config = dict(
    targets=['instrument'],
    norm='layernorm',
    head_dim=64,
    positions='sincos',
    init='trunc_normal_002',
    adamw_lr_other_params=0.0027,
    epochs=63.2,
)
Rows from block 3, named by matrix and row number. Rows with one number belong to one attention dimension. Each number is 500 + 25 x the weight over its row's rms, rounded and kept within 0 to 999. All counts start at 0. Numbers have three digits each. After the name is the row's rms in percent of the matrix's.
# q: attention query, key and value (stacked) (model.blocks.3.attn.qkv.weight, 768x256, the q third), inputs 86-171
# k: attention query, key and value (stacked) (model.blocks.3.attn.qkv.weight, 768x256, the k third), inputs 86-171
q.27 103:514482543513487517488500550505528491464503464506500523507501501478507542529517472518515480526508546495513461504530491503519538473460485426515498483468476520519461485491499487495517511507528508481496509503463502499483521495457501514513447497521515527547476479
k.27 102:499496478474520506514512533507517493537519470544499499468480461521522452525503522486431522471478500493490511504487488500486465508483499508500514500511515506522473524545493523533533488469495480452519526529486542490488494497518505481504461506491498498515512473
q.28 117:506491541521501466511503498529464489497503507531502544561501498509521466515525535507489470484474538495464456512493467488493473507500536470496472519490444457499494519541525500502510524467458505490478535503476461483504510488463495468482481511493461532502509510
k.28 109:450465541467500489499521486512475554566492427553460468455464482475525490472463514494534504474521463505537496508452505509501501552506521552430489464534498508553501507475517490469524481504533502496504486524475538465515503514508514505528484520503483503505532526
q.29 099:512492441499552505482540473488496482522474522494488521493511496535521524467479484508517553550493500510526526510506533511524476509504491532509534501531507528494457481526501472469477505515516528528491508508507538495466474490541489495528499494480530482508486458
k.29 102:475505500535527457485475513510508443519493549505501523486509506470501493558511517457460477522514510540454515471479493481505481478516485529512502512465495517453486500473478512519510526476547495485502484538497507519475499497501526481498546500500493478503477483
q.30 090:488503509534518538514511519499483531536489528466558531509503481552494461503515505465511505483508522495498509449516524542532488506483468500485514547476480475480474483491495510481519549538497542517507485526490475500514495490518495479464522471514425473492460461
k.30 086:506523500505514494494509495506528501536537482485481481533523498484484477511516477502524494516508482536505492471508500482487476484497505511473505521524531532431491492462488462546466474474466484435496475463488532464501529485538524499506483527501501510457509517
q.31 102:505496482468443514513514546504539499459492455509501541510513453495511539521496499498525485477470510503514443518516497505502482532507464491500476487527515463501489540506489493477506450503505500492493506509523455493582496472524530471563503529471517526484495539
k.31 102:479503489495500501461491480476482463540484522509522507540559508488502482479499541498493487486508511472475504508519509550498498495460513533508519465482541497490524528476478501468529531502480528501501506433480491496502483504486513431522472496512445468486445508
q.32 101:492513493491495512488519507491536510511485444484506495464524482473496481511531521499480517498492551537461514476517497504442522470528492506488503490517516504493521519531508508542513468451494490549485489496481508524485500480510490522554529514514448486486507515
k.32 099:523485525482490488510465515526440519454512476484496476516489517502540575532508460459533485485509473439472458529473505457530534483472492481487506551507515469465464478463494506442469502497489486489515435502492490506505478492506500550508472506507503540515505458
q.33 097:535486493464480506526500503503526492479512488512539458512508505496518554530512502490505497499507494482466452504545532486516497479494487517534500469506480492511490539516506508509508514418498540466514511489471502526538520523496493511508495509545543477490524468
k.33 101:501495548505500522482525482453520497488442495497464521521483482497551533498453480456489497482508525476501497501482548545507526490506469537476475524459519471525521501500497520506477514489512505532499516473480517451481494501479510492491541470491438494486509514
q.34 100:478551487522518507543496474500497501490530505546532467490507473548508530486496490492442511499500507482483457485513534504543520530509541477498478505473557540523481506438525525506481513504478474466497506547455554505505519531499509519500520500541525525476535477
k.34 102:564450478511495520507466511503541495521519499486519532478437524502483535512545463560509491509522505508510422511488525509477511516488482497471541514514494491497471506498498501509487500497484449497512456512500523508467470508503491512530531503456470496491523506
q.35 107:506506520476504490493508500512511505541511457520480510434502514509479486515478479495495512503490505512496521494491488484504472495485498508465474503504497507481476560539529450456511469496555516534528519436457500535504484502527474491521488512507487526486518481
k.35 107:489470501521517476521498513495428484493507493489505507543517483520520489502466473506450493456492482475504486506546518539532544504482479512490511461451525534519499489493487506460501526533466487477478536555478508485513492510474521541521498484523492496564505532
q.36 101:506502515519481489501479525469466519492505496498554508524536565492452482536496492525511499550552472486483498560473488482471546488527475507492479481479478458511476491490491511482491529508539481543504529512473503527527511518472480495509500495489482470508502505
k.36 103:464509508480465483491538516529508456495475490528452476465515436496491504463495517456485516510470504477532512470509493521482484535513533459498483492491520521506538494479498520527531483488510543467517510455524552443496519519451496478470489520458535500546523504
q.37 106:480489499501561530497466463488462587507505466513549509510466485510568514477506469492481482520493462510485520528512484482486486472501483453479477517513535491528522521542525502490473457451498489507515480515522494541508553487487502501483503517536504510537509459
k.37 103:468536489494476491461490476533514497545486522548486489520476497513477515517522469503509500468494521506511485515465522490488517499492517485484528518446479495535520522503480447557503558467476507527494496518527526483503515515486525505537468463507540488481465518
q.38 104:529531487475447493495465497479503526494565522499545515521515561477487472513504491494492483481478415498501496540486458510538509483514493506474513508511501497539497475455499455487501478543491487509480495448508506548525488492498504520465542455510477478504512478
k.38 105:482468482522520519504476504557489469483490509493464460504525515535457457477495459457525480551464500478537532488520563526465474494523523460505458510504477480499529485532495488481473502531498515471454473480515469468510535456504484500493458530478525509532448525
q.39 097:469475500486479517553465512505502522491523506525504526524493539445522471480538502469539463536524484498513495499524517502506524495497478476501509468550485485508453472474485521476478488484517469541481494479513479498439509479533529489505509523465490456594487525
k.39 096:537543503499561474518557510532526478506496543478477489475457494493472497521447525506478519533494493472483513500467524495511495485506513508432479523461460482534487513542475497520535467509484525445517507523533500493518530525477510518483482481504494487479515491
q.40 112:526542470512481501497502474490515472515481526502504498540500481498511464476538494485502443486517485549508482510520512488534484497528505492481467513494508524491490515507527473468471506522535495453488453536462520521504498484552473512484546483521529523497481444
k.40 110:502485501517495494533471536510542499518457467496483478492500519516459501472499525460541516476486516493499497502481503517493538518439494503506521477499500556538479509518469514448525521490466468493462518515490484525488507482511482519514516488472497458457497496
q.41 090:500512466482482491507505489506485513494524501482504513533519448501500497523494545482483499506514497477516509507505465517525469492488463486424524494520496466487484516533509522483517479505513509486480530466519483508438487482454521482530511484465556458521474546
k.41 098:478475485456522523526489467534471500521523502497525530503504580492541501546513561484493487529504526545533526470468512504523456521495515502500516525545500518507493501492483502525498524472534516500475503496507502480501515463507499499516494503517521540450481520
q.42 097:551469516532541482482509541494514516476473482492503512550527504520527489513526516526516516439534463506501466527474494490511499494480502472537522500520514506525549545463477493567472502467465487511502510497487512514483510484535487525482538478462517495558517493
k.42 105:500506522485497530502495491502509484531471474575477507476467493460513475470490513523514479509471468520510513473498503517499513537478545449543516518485484481534455485565510487512555512496473555519501492502568489478517518545516510487485511529507475536524490517
q.43 103:501461479501449544479505526501537555483499479519502539497515539554509498491479521503475478458483553500450485490535556488535509488501483502479502494490525452480496477451520495485526491488507516502466500498486544514505521526477454470493501491535500459506475507
k.43 104:539492543542532518483536517499531501505503533477498494492503525520522467494514439506529484518526481473510526489476537493458503524510518515511494480516485517491465494490516491512491478480483466469467501475496487560527518527458517521470477479469466484499492525
q.44 096:512502503455498522499519525479493522504511461470505495467433499536510471488518499487489523471487498481484494553526486531487496475505486474474488482506598464446459493461498491526481488517439528496531492497485521468492500502495491520476510523529508519504533536
k.44 087:523460496510515498498493479449493440517505492526508491528510503493501515485557478489501457529515521511468502494456495550504484512485491497513500510516521486505500520512495468496459512488508500485506486506500525488512499522511508506526548533485494491522498471
q.45 100:489461511562504522472513511529520450479474513521529527510530506519518517477511523488489542535492519434504519509505507482456534508506511477501508469482500535523490486477520535491489539525489554495526494521478466525513532499452470489490484520564517516504494510
k.45 100:513477491488547512496514498513545510586514482517493508513511474537486457523497464434462516510499500544505486512493477479495494484527497509508512539534482470512480519517486541536512494467541505485463545491513528475436502492490510490478516488497494511489492499
q.46 103:505464507512487497485486481502503460532510477527494531509550496510485529495540469484530511512514458496516532452473503498501523526482525509455538506473527495458471527520511505495506528547489508549532499477502539510480471474523503480501513484514504493553485478
k.46 103:476459470442550486507496520493521496512466479485467510496483493495482514515472459510459503520498528472509514496550508510514487474485490450487482509506521504483476496514466575493472522537522543450514522523504485511480517508522515519520475482539513521527505483
q.47 097:505475476538476521529489480469494492518517500505475505524516562500472539477488481510461519481515448488497532481508512493482532503517472478527449480488466495484455497518487492506521473505517507466533494475485485486512506504489493491505524528508526483535422511
k.47 099:456521516497521506510501483540507484524517526523512498479512537490487458477515483490521518518459527472513470490478512490495501495514485508502505459493504530538556493540487498531523485516461507516531483538512503479512564458533488503521481449510513528484511519
q.48 097:517503458483536486506482464504471508467520497485480546498466461477543521485513505519523517461516490519481539497504510521488489525481482475502512488466522503484524519505519537547530511515483482464497515520511473474516573495519521535510525524510514487483464492
k.48 102:482523476523509501465453520499528474551479499519484470481570492510505468539471547485509497494513533493533527504523500477515488476508514516547517505491480494495498512439476518481540525458509472515470503512499495477489501520505526462527519498496509500492466474
q.49 096:464529509458472517482481497480567507515473527486432515511525467534499506496501521510498477536512524511534513495511522510518519448504537535524483526479482501475515482493501486493493511473532473502483516492509508485480453495508502470535468479547475514468525488
k.49 095:503504501511456533504521469545514495494478546465512539508451535471522525511490534497486514469485480487476485480498461514475504469483506521498481491504509516481502443494517522540505510463528451486493537513440518484510534494468490459401529511443474524509539499
q.50 091:511504557520529527520479520481480539489528482470471509469458474470490459514504477508485515500536484534481496525489456468545535504498478468497457507468515481517529542534539512485503451473478487493517529541518500486546512464502512532455542493490465473499506504
k.50 097:473526497475522518491523483532517483495499505488498473564529513493477470478441485505515491537528547505523527521477516492494485491486528483487504516429465476466522521486461467491489542478489531535486537475499504550518481532473497497544503519504514459500510525
q.51 100:504533556486443435503507513484488483507489493513540491515537556490491513493501498500483515532483492490521467487506472498539457502480484532493513460480508514521484545464525457483448509516509482541531494481507494477493483474488463470535488507490497470501491524
k.51 102:493492495520529506482507501469465471510459546436485539510512465531473516484453459478480493489496515489525470442534500492464523506490462449477482511525519484478487526522510499495494512515484552506495510522508456530477503470495526498472525518500463521529510472
q.52 093:506516525523473472512528528503499517472487533500510527482488471491525499470478515528501524504502476472468498471510516504525497504461471471520509448483506491481507512507518502506501516504481500566491508478513480513499543474487433500515495522503507473472485483
k.52 095:499501460478571491499489513496486468490492498526478508483500509530518481500511505517495512529511475482519473447538504490462491483497513489515543537530510530490494534493486489498491463488522507471464507495524492475474452496457530491518475490501466511504535494
q.53 099:507435505510487514439471525501458502478512557485531547532496510481475531515523514475502488493493455519507522483497456475516506506483483495510538504499462501523497502435466484502501491527518496504472481488506497478538506472509492532472509525521517535528433457
k.53 097:468502521482497517514504506469504494495495465533490461454525475532482502455518490464468506479467508497494496519503491529444529482437482463503486514508527528545529482565521493508505532489481520489561538482573502504472499505568484456465450543521530556497519509
q.54 096:523510517466492467509522529497477518522508512488507510473488501476510509507517494495500471507469512495460533518507515516472469512476509519474564504464510520467492480523490461499513486483481469409494514440486551531480509471510463515551494509540526499475436479
k.54 100:492425519507474526517476506504488521474452483492487493509512496481480522480476504499514527503522517496521503493512508497496464489517489506519488526484545501494478532481473546446497461508501483485482448515461495459531484493490484487507489504538460486500497495
q.55 089:516489549509510498478484535490499486525497446472487505489461477515503527480561497494528495530488515541527471516513540508474475510503468490469498476511501495483499528546491474501485512456556441508448530504523508513490528503518480510497495512465488499515482500
k.55 084:447518502507511470523526540495514504488466485487454476523529492472481488488462537506538514503519473484484531493488467480487496470491513511489492566475520507439489536502557523509515472499505495494517490567482500512500458482498533473471514488502511506556468508
q.56 100:501551461488561527470480445542498489526478472488503499532513523487488463504512547516466496548508534455502502538500518476495491510555548474493525482522496470535494499480507451496514499523537521507503508471467506499472503479457516501550480516489490513513542524
k.56 092:545495542477497487500492494510433475481497496513500458509526466551497540493514493439522521494427526536485468478535487476537457500486499498532509470540477487501528469499527504455485478508485467446550479512492488464555529517470496473495520493453484517474470510
q.57 099:525545502441469526446478530490531491491466520510473459456492471461542516484495428493531498501479487561506497490524451505498476502461484528466478513502486511526512463513466463453520500495498474521515464477462498481530451506517503514461467485514468510500518444
k.57 100:492513495509511467515523437467507533483516522456524501502491528502496516502495499501502493480468493490483484507507507510510512476504470540543527495449503485504533534520485483507466502505518497459443506570464502524487532514560483513526488488436461460462509514
q.58 098:518503515533476509507550505539508487532496472478491493526494520515460515479520504499540506489521484484522439527506513528556517496491511485458485526520525522488446487525540497495445477459493549468526481498453519498491513508493508487477499487500483469528567496
k.58 096:502486534485488482496531501496525479542535457507497501462475462435505445477493556486514470514507507454504532472512501499506474488496527489509473483515482504489474500513564519506503473481483495505489502557507497476469519505501498498473482513459449508510520514
q.59 098:508409489476523490500476489503442504509504494511486551503494537470494510505482494510507521515519482544519588529480512500518515507536461510478506504514520487498470529493472547508506473526482490480516508509465532464490489474483550503515511484543472512498466539
k.59 098:492528515511472530540501499502517455472502511466522475533435455503469488508500543510470464515522493482485457470488542523499471523488465468482550497482505485507496513506505449483557513526497504496522488489491494480518491506532514513523487540504531518485512512
q.60 102:480531531504501491484510484512520478529535539490500526467429479508505519504531504503517546525483492495481447503503482503480488532508498490504517519479460456509481496522489506530539460440492468466543510523489497509495505467453504530451471513473497504477510504
k.60 101:492474509499495543475480491479497548477501488516525473495530447474488540484504557548486475520557478515476509513511505481510493504503480548451472535509473501497481538506500511500474486522514522507445439484484511521520459558478515510514492532524509465492543529
q.61 104:500501449538462550548507507511550484516485479470523527500481487500494521493484444488513514510521516455471458487511486566519461461509488486464507496501495531516459451499522505483528510499490515508510499518496468520493533502494514475495542494491489504508564493
k.61 100:500441455486505495493469447481546462512543487499517433505491506474575500552480503528494514491548486524523525504485497542536535536497474516484534537521486514489529515496493524554455478508486475499460471482489503480507495501513483514530500463469504507512494562
q.62 101:518530527535475495515505523516497523455488522533530469551494524507542489521513491502532515498503492511508456434487458498537536478518505479484543512458478556556458490437528460456472519559521495483503456490501480504513508466488510482511528476510499539524516507
k.62 097:537478479494559509482494493519477471527509504509492509464471484532471466449534487512478503478443539487478524524523524509479480515499509518478491485491492493512492500558485482505464451473507539526509535499538497530486499513508487517450491541492507508480504464
q.63 095:470504468502475511543532521469478492516489541524514478520495506479533517483495500492444543531519470499508513462478507520476466520470503469519514486489494553501539455470524548529519486501481488518513508463498507498494449495462538494478513526492511493510503433
k.63 096:519500464514518490457492460476516514523550536488542547480500505478520501513476457507488484528506530551473495498535476513479516450488477511521458519493468461486495523507511519539466525549539505528468476463507495464468513503519535479489471494475487495480514571
q.64 099:444557476514492512458529514516507478425518525484534498515456498502474477506513532472471485529505483468515471444470521492523491527487515508498521520471521488520469482488508519517521512471504512531510510548468551495521502508516450484514525509549477490529498518
k.64 098:535505496513493473519482494462514570484490491537470507497517490480503497496482528501564526467486487469499505501531501499506483522540481480444516503514525483467485483492510500500488546461474524479540519455535465507489438472468498491473487499519521516496447526
q.65 107:537460506473544487461526475494514515537503517516485495514510530482519511534495489557482538482530494521505527471551484517502476500520498463508484507576531545489490511490505494483518500512495514457514492536485478534467522528461509516502565487482539533502552527
k.65 110:424504492546443514521514498524474478495508492519490524521467485524492476498470487456488526485521500508499448493474530486543508505504513497470491557493512483483488462509501531465513529494483494494521491479516504470492509528521474524493502517517481470536506512
q.66 102:495525535510525520544525558518479529510522505508491505496462513495482492491468494509522475514503501488489472459512487543486518463516518497494510472526495507465471505502498440493465460469551465497544519478498492477498486531565533518516514503469493498539486465
k.66 101:549533471491450465478447502479471494518530477508508472456523486513524509522491514486526492493474496525499490539511470426488506520539526496491475540491507548516503505478505534489539495498482477482498490529472464494539492486520499496565468486556466530479530453
q.67 099:515485500471476505488454509503487551498497510501523503480465491531511467467483527510518448540509459490478439508477470474476488475503482483480505501508523485483482516487503504497557535523528499445505473511563480535490540507536509492509569485500558515481488484
k.67 098:473455517481502528508500502461483484523511527480526530531510503482495531475510484495504530511451523446514503549512553512467525521532508496515462462498521515494487485537497515479496462497490532514486514519469500554485512510499448454473476495500446503496495481
q.68 101:476518518506527606510499497499510506517478514508491487527500548489523506509496481490498470508483528529534501502483456490454464510513505515517457469551463502501521450532441527469474502530478500527498478511483479534525454525520514487493512503478482506548480490
k.68 096:548478520496504504475487525515487498508523497466444497489500436510516498497500496491522493545530478492463474514499487514500487492465482455492528532489521461477495448484556513501458479519484504496499493499519488501521545533503501532493474506488477504507484482
q.69 092:479534496530510510559516507500502465518504509495500511512480503484514489545496493510445477496494537499477463471544533496487506495464495478505518514511474493501490471495461497510482541519487508477485501494511449481474494520481513448478460518463487469498504529
k.69 094:498481483497514485529470516527500517460471470537526465483533501476509436468505494443480475504479530511560461511473483480491463466512503497501514532544535496536490481516515487507506512523474535533498506484521529483514482469480489514498497494561544482486481501
q.70 098:495462476471500474515483508508459478548508491486480493485516506517529483530503556552466499492504507526497525496504512475479496502469507511499472524553518485487503490516500479513514497474509457457509486505459508539460499519515513505509438510482516503485487556
k.70 099:516508531502476516518478476503556479518456536470497502505445491484535498485558508487500499493500493501532483471517522510510537490508538511537474549481450555491500512488538507516483485491532504528498504492530512489540497542527492422482472489504541499472456496
q.71 094:432510490527510497504534521508515515457500502511509507517479465506508524464516494534473481557512476507480517449512512453529488488478495508513467500493487492485492500491502489460470495491515462523482486475489468476507476515495483495492537528496492522540477498
k.71 094:500486515525501504480510544515499503496499545545491512476501501493454489500463504479534491463495486513480508520476498501505506527527452521443487506503532498478521505496492462495483494509431512512508534523501525496568433465490501507540509494491503510516509510
q.72 099:484519507555518506543451507494489510504522510480498505462522514496527503527507472509490501506498502558505533459536521543490513521469498455541508484506478491487484491534539489561493464518454429480477502468513486474480512491475515524478510517464489500530508509
k.72 104:502520464511489485456479486490473489460476461500493467484541482497481483523485534486468441486530527510504506484468470482529518454503524473481514537528491547489511496476507523507525518511486461480491495525516536498525547519468476527515484521505546480463505519
q.73 098:524505492496489513555494542545517488487541460498532512526493513491548505454556547503477487483464467510501492501491503467514516473452516531559512474493519512508529511463515494546460513487459490492463489513497500479557481507483465511492444503524464515507530526
k.73 104:541547491458512486550496513463543475466500495513530483523490527480518501498539478544545489496491511544498497482505520504499475474436518498491485503505506524485518529520481451517509498516521523484522509500505491470486516508535497474497470479496552498469508496
q.74 098:509529450489482491539495510489462504478525495559494488476521454510475508481478517546462510518481502517494490479466549501494492539491466526455487524512444480484518516509487493501500535507522513500518546487541544544501519484497502511487481495530506509493532446
k.74 099:499469531488509501468472480497489514519513501518484495517532498509464494476520479498438493536512490496453545531467499524502531487539480432544489468494463473442507500508519533449504503502501529527533468488501528499481471484474525470483546490523517495503533518
q.75 098:463481513522508512456472487542504529494499491484486481456440494505494473455481471521510521496539484491493522544522470489520526548526490488475513541509481527532515527493527502509505471493525503501529529505498501503489495516508517553479502541503471550474543504
k.75 099:494548498491527530499507492482494492480497520491532472489539557487484550514543492520490493526458450524470500507505491486487473477510517470501416510532540467463511544515471477475493509494497508498519500540475461511488537519485502486468493514509493488476522498
q.76 097:501497539478504552483548504493460536519461513527455511495512490511528486504528484524499515507519467486473519461501529542480498502509502526496504519524473525570455508500514481469513497494561502516491533478533497537488523545539478479510559503518520511483473492
k.76 097:531523513510520534502478517481487518532529540485522509455485523495494480529454560494518541495513481519451492494497494470505541515535528467527451490527535479526448549467460547500517513457477466538450487516502500524490529511509492482506472498512465526487474479
q.77 104:439481490500457507554502494512495479507541496479516465520502532463500485481482468478479490494477501514493481491479529446473457501532461500518497463523516499485515495533471497485501536509527517490521500531476533490508494522504471495518528498470514469511494519
k.77 100:529481496505526485463501511513499508494449488521513516507529477513504447510524487468489483497482517487500482511493553498496452507517475496479541498499455500487529487521525493513514527545512497498521525517488440470518454476516495504519488472480509466469493496
q.78 100:492496543512460503499512526515504513541523474493474483510530482515503451528465511478482608478504501515485436491520533465501496452509492511515562486504527523492505479497493480484474498507503509487521476506479494489498528505532485504518472529430508497489509498
k.78 106:501499482498488495487517489501506511468451503474500499492512485519445512493510471484530475535489479499512440495451475516510559554489502466492512525526513483464509555477512484517515505506452477517519490498510475507528450478532505416461491491523503495469523487
q.79 094:499480526528514499481489466501509508493486478469538476523480492526475507516507496490498544517456502520526549468490532478515478473498519556455487455525448465508527501499504492459495527484481490559512482519475461489537510505514497498508481507507507519537454510
k.79 090:528524502462478497532493537524510551496466507511489521507512434552542473465531485482507499490527471539505450509496436520521477493477488483505553525501502472481502529450502509476504515479472497541511524508531512520516526482482519467486504470463482477476534505
q.80 103:534486496538495502484497530528491491479491505479514518484569521464480535486470452511484561479529502507497501549530483437548487489520510516499462501502519503496515459472517529513523450534475467499497520509471485510558555526522488529485474482508486530499509504
k.80 108:537507560508515504509526535492466492479494461468512501556480492467469539501493514502491526491477415495530467462472503494491535472482494469522528520499478508470505503516472521509515519488490515491493509546472470456484472504501462547487511477489484464507500470
q.81 095:483527524487529502533477527470477490490496508497486512512480488472479493474499513484449475487495488451529526511472525519488468490496555486548493568487524490525489505555509473494487481507499492488518526457514539527495511506507487488456521527491468511497516467
k.81 095:513511493515471463513485487449509509549529469483535491462512477473496465520493505493554506527466481519492528464486476498497513536523473481530502519521534524515481493454491496515513526493478498515524492504514469432481457511508510525537470505547550500467521505
q.82 098:486509508493512479497505533532544502516486506437521469509501534491485532508546536464518524486522471485498480485492486468538479465509492519481531513487482527447478522436504514529503511486488547505510513473550518463562508488526507490503468460497500520527520479
k.82 097:496512441468515499504488518487498555482539478555510451542515418488490498515492505465517522499476483533485433512494519506488508523511528526529551493494523488521513504517481503569496467501511480488483496471492504451482466497472479489550499498488532499511547510
q.83 102:466513540500470482519498500506486519518495464513517469475507459492486507463496474478511516510498509508471547495476466463441508520492507501509502511453539478507514549466535472444507495508492514503487501498505513542521501482464510525518463509509517466503507528
k.83 102:497502463481537512493503474523514500472509520500502468531449531519512494499500480551467490512563558534520503485485476523490489501539505525524498504501483477469493532517502508558510461530488487503494512490450455564521519501529494474481500556481489481500517553
q.84 101:525520474517494472490532491489479472498468536513499492478494460478473524490544497532501526539516513506491454511543513511499473512529507514498455504498493507486470529476495459482483538486534496497528502498581479443476532500512458542470482524531515519484502511
k.84 099:472428508543501500491547486531463468498464488541485539523518513534512479516528501489507537467514480539510490525532502537491515516497519462488536484496510512491483490527482494479510525479513464577495539536445515489474486505455495487501470504516531517493523437
q.85 102:544518465475490470531518455512522466491505535494501492503518538479514554472515447489520521489503525498533522550490473541470490483463501467481495462521515455512525519503505494464524501493486465487522504494546485531523477471525516535499497496503501531510471494
k.85 107:501482531504503477483509512511486527529506486458488533518508511556509472522579471528512480501492505496474494511499504539516488480502504481490512492531445504482518519491498492498507480516515506503477477504483487532466536498438476531527497501479485457503572531
q.86 108:490543496469558457500520517508501485520471502497494489532481534524500499528494483546495487433473510520488548548518447475475589486532478503495497516512537484488467508451532511500490498504490523492512527507525485481497496483452526499465464505532495504513499499
k.86 108:523540464496515504455532464517471527495496501494495467506504472492514500487462434480510501517502522556514515496481525493545494471508513487526504492499484489470504501530469469549469487481516512501472506497547492494521485516480488549497501512506566504521511505
q.87 097:557540465527461476545535521479537509445539502513518477491452518502490493505497514490508495497475483532556475493497486485499470490495498530506533524430515491488521515494457500519487539453520483527485486488562551493556476499484466499524463492476428482485491510
k.87 101:522500514485476485498452520504487461515517474525468512495550480479485510494482496522521491507449519502529507517535499524490465515447520486490509506542507478498491515458531501476492487520474484481546494490514519495500440493457497543516536463472533512509470490
q.88 096:478448510464499521501503517518519494546493502518479493502514487516516499527502521510514514534469470492464532513484491504487514488467478504463498480528482517538535482505509500498460478517519506499495498508483494491496475513475474448484478499487476509502548480
k.88 095:484528493498521486490475478445513468477492542484522520497505520494455460513523549487456468495501487508514521494481514462540528474469492499474425457517515492472525516538519467550507508570477459481460481529483511523498459526563509507530509477522527517480475450
q.89 101:507458471475526506519489526461491505533540496484443538518489460471510544497523503506466508483492511522479476507500480510500515454467507521507475502482528520467491478530526470483513478478500480466518472490546482495476493524515511521515502520533497515496460505
k.89 100:505473508521496463491484470482496547524494492512506498453486536520558465478513497476513504458496543478484541541535479457467510479502491465554473482543488534541469437489457465541482512479521515511537505521472495479498473505454476500501457504514526492555545495
q.90 109:516527498451512529533514508487500527499473521506500547465531526504469505510471452509538520489529490505473509498508477580510546513530493529485493520525518515495493460496529516501530507466513494508491486517497489485492501482494474505510453508525506508486573516
k.90 104:490470509522501473498555511470471493504513478495494433523491475502510516482468503488527553459496499503511471519475494501515532508449492533491437515511488506513458477482490507484494477487517503482490505517488498500479516497480484548487581472514501498483490532
q.91 103:493518500537503464515543517538470466545485480504483471550512488523527512464537477520472492494540525530495529501511531475509497445484490510501466482453454483473526524510500492544472477518514541509487502513509481489541467480457546484435471516527513501502452504
k.91 095:499512487482483511467473483531499496492487475524494511478511507521512505538545493482501493448486486481536499562503478482474515521493496491467519518492495459514502479501489460537536457483482551514478522512487499478500532480488499517488463523435519486508511494
q.92 110:536488467503499517488531520492498497535487537467454536476500537494465489494495522460500492524518492481458427502500528516485511462525452492568463552474469497461533500505466520500493501502540522459532527495511518546472517529495506493509477499468509498474509515
k.92 104:537507493503503522528460491508532472536475483532515483488493514486508504558481466483523518521488487482513496521462478478500470544498502490459537513488507494551461497513489483460522506513529543527555513465498454471457488538498503495535493516487499498513509510
q.93 090:454492553472490521465516508538475500487464481496534489506532505511457471493540509478462532522486463529527475557559518501490516493535476500474487494477534483470516459450500493477508482458517510474489478508466507486507513513566499519480492557508529529482488492
k.93 097:475519514488494479485515503494501524489511494507493551548469490506451507528466480503502480519507474505434481488492472463477492494489534481480525524464481535512504513485515494495468483492520511531513495534488479509509465484527523491499489485463497528500497533
q.94 091:531559510481485501522480480536495470486451491524561487500498500515515476497496462473489494500499502463522542542519481508475449490470522501542502555474553531511530487479485505464507508512517501457492484492523450486491535510528442506495498525489528493508445526
k.94 093:478487532520527472506512497501494477476484497446517543474461543498480520470505467510554521524468512501504484466473483534497480485473546518487522464480503513450513511502524474506475514503484498510506508524494513532520470488500473499468497500485485501445491448
q.95 098:513479532461466479513506469520493475481490493511457509490529531457501504487508514529528501496484582518507507470489523531540556523503504500515490506516489541513473500484534533476509521480491475506523493467513537511499496501494474493492537502521482518470507493
k.95 106:473516485545495479475530497509493476508509498513543498523472525454501470519492529503466485456521488494492517495521510504524464511512456497516521466497485516515474499488474494496485534521505524542486519463488472430481463508501466538470527485529527485513470496
q.96 107:489550520496518538521512523524520513423528516514503509503439490523550491510506451488496496485488499495464500498508511501493477447498502498481569513492504478566480519501507451498499501512495509538507464524543492512486505491527487485499527520517517513505453526
k.96 099:478478486497519503515467531463481497530497473482499541471485528465509501518440529509568516523468521490525514508523526495483530490549514509484476493499550512513537488505511479478496505472472504499489541505560495501516464470526510471471465470545506505476494460
q.97 098:483484467482505502457522485508484502543543492516498518533514481542468484479483528472475510456475508468531504510499439512461478458530500496500491486520504468483494492519491439492523519478488470530520488521519505532495491468472528490465458491529499500523494499
k.97 094:499465484479504489519511517512520557523502486520472511531527465458539490501535477482505505537511475517492493518497497510504495462479533496511497504508509506471491478491496525573455499502506487535465519496502506516506505500537520536502498474534541464528507561
q.98 100:524488460472486486477515483502552509513480479512428534517528496512508485503496495558491480521493520586516498502456551508482487463485526513484518522472489506491529529521500470494451504496522530494517528522521499473501464516479495476492459527544494502516476490
k.98 102:532525488544504484474444459506446454543483505455571505457484473542509460494532457485478532471519491485479467527525482509514509480521549495522502497493477528477495530505544530514460517491511534550505507490491480505478495515494516481490524506497537519478431499
q.99 101:532488501428434538464510489523506494540503491503485501511505560487465524466526484452491478499526520462489473503532522501477490530505500524486515492517509505467495533515424479438464526508506513501482511542482447520482507539495473502531516482471497461508486514
k.99 095:509478513462481466535490527491506500526486523470518508490455515559504473487464503481536513451519532515517421540488449485475475519535503526516497521504495450515477525479507506471489493521540491488546523439499505519476521456527526469511436536473460470481505506
q.100 095:449460511486525494489499488543502483541464483489480502466476504482511518531543468502521475460585534513506513499481515524530471502527515482492529508511527543470492496478506508520504501505521466485536548473528474456453527519518500531507523497467481513472469479
k.100 092:499519493547455523502461519442449510511492495470519505491484517495488525484508512483510477483481479445517486457541493507484533501545540461520492523541523501486481496515460533560448465505519515513492490483492494467521494553525516493498475540527478485491488493
q.101 092:504502461485517506482460494458532511509501500514484522476477472579515506481515479524492509464496500507485493478503520477496549496504490525506512506486504484476523545482492462516495477456549542527484502480494485516476510502495514524448511532486489535490483545
k.101 093:507458494498465525534482512554456490530510499498534513517476495520496490468507475491488524542545506502490534518465497495523505519470483527474459511492487473467491517511465497536516485480476466485544512534498481530498508489468504478507485541531515527524481516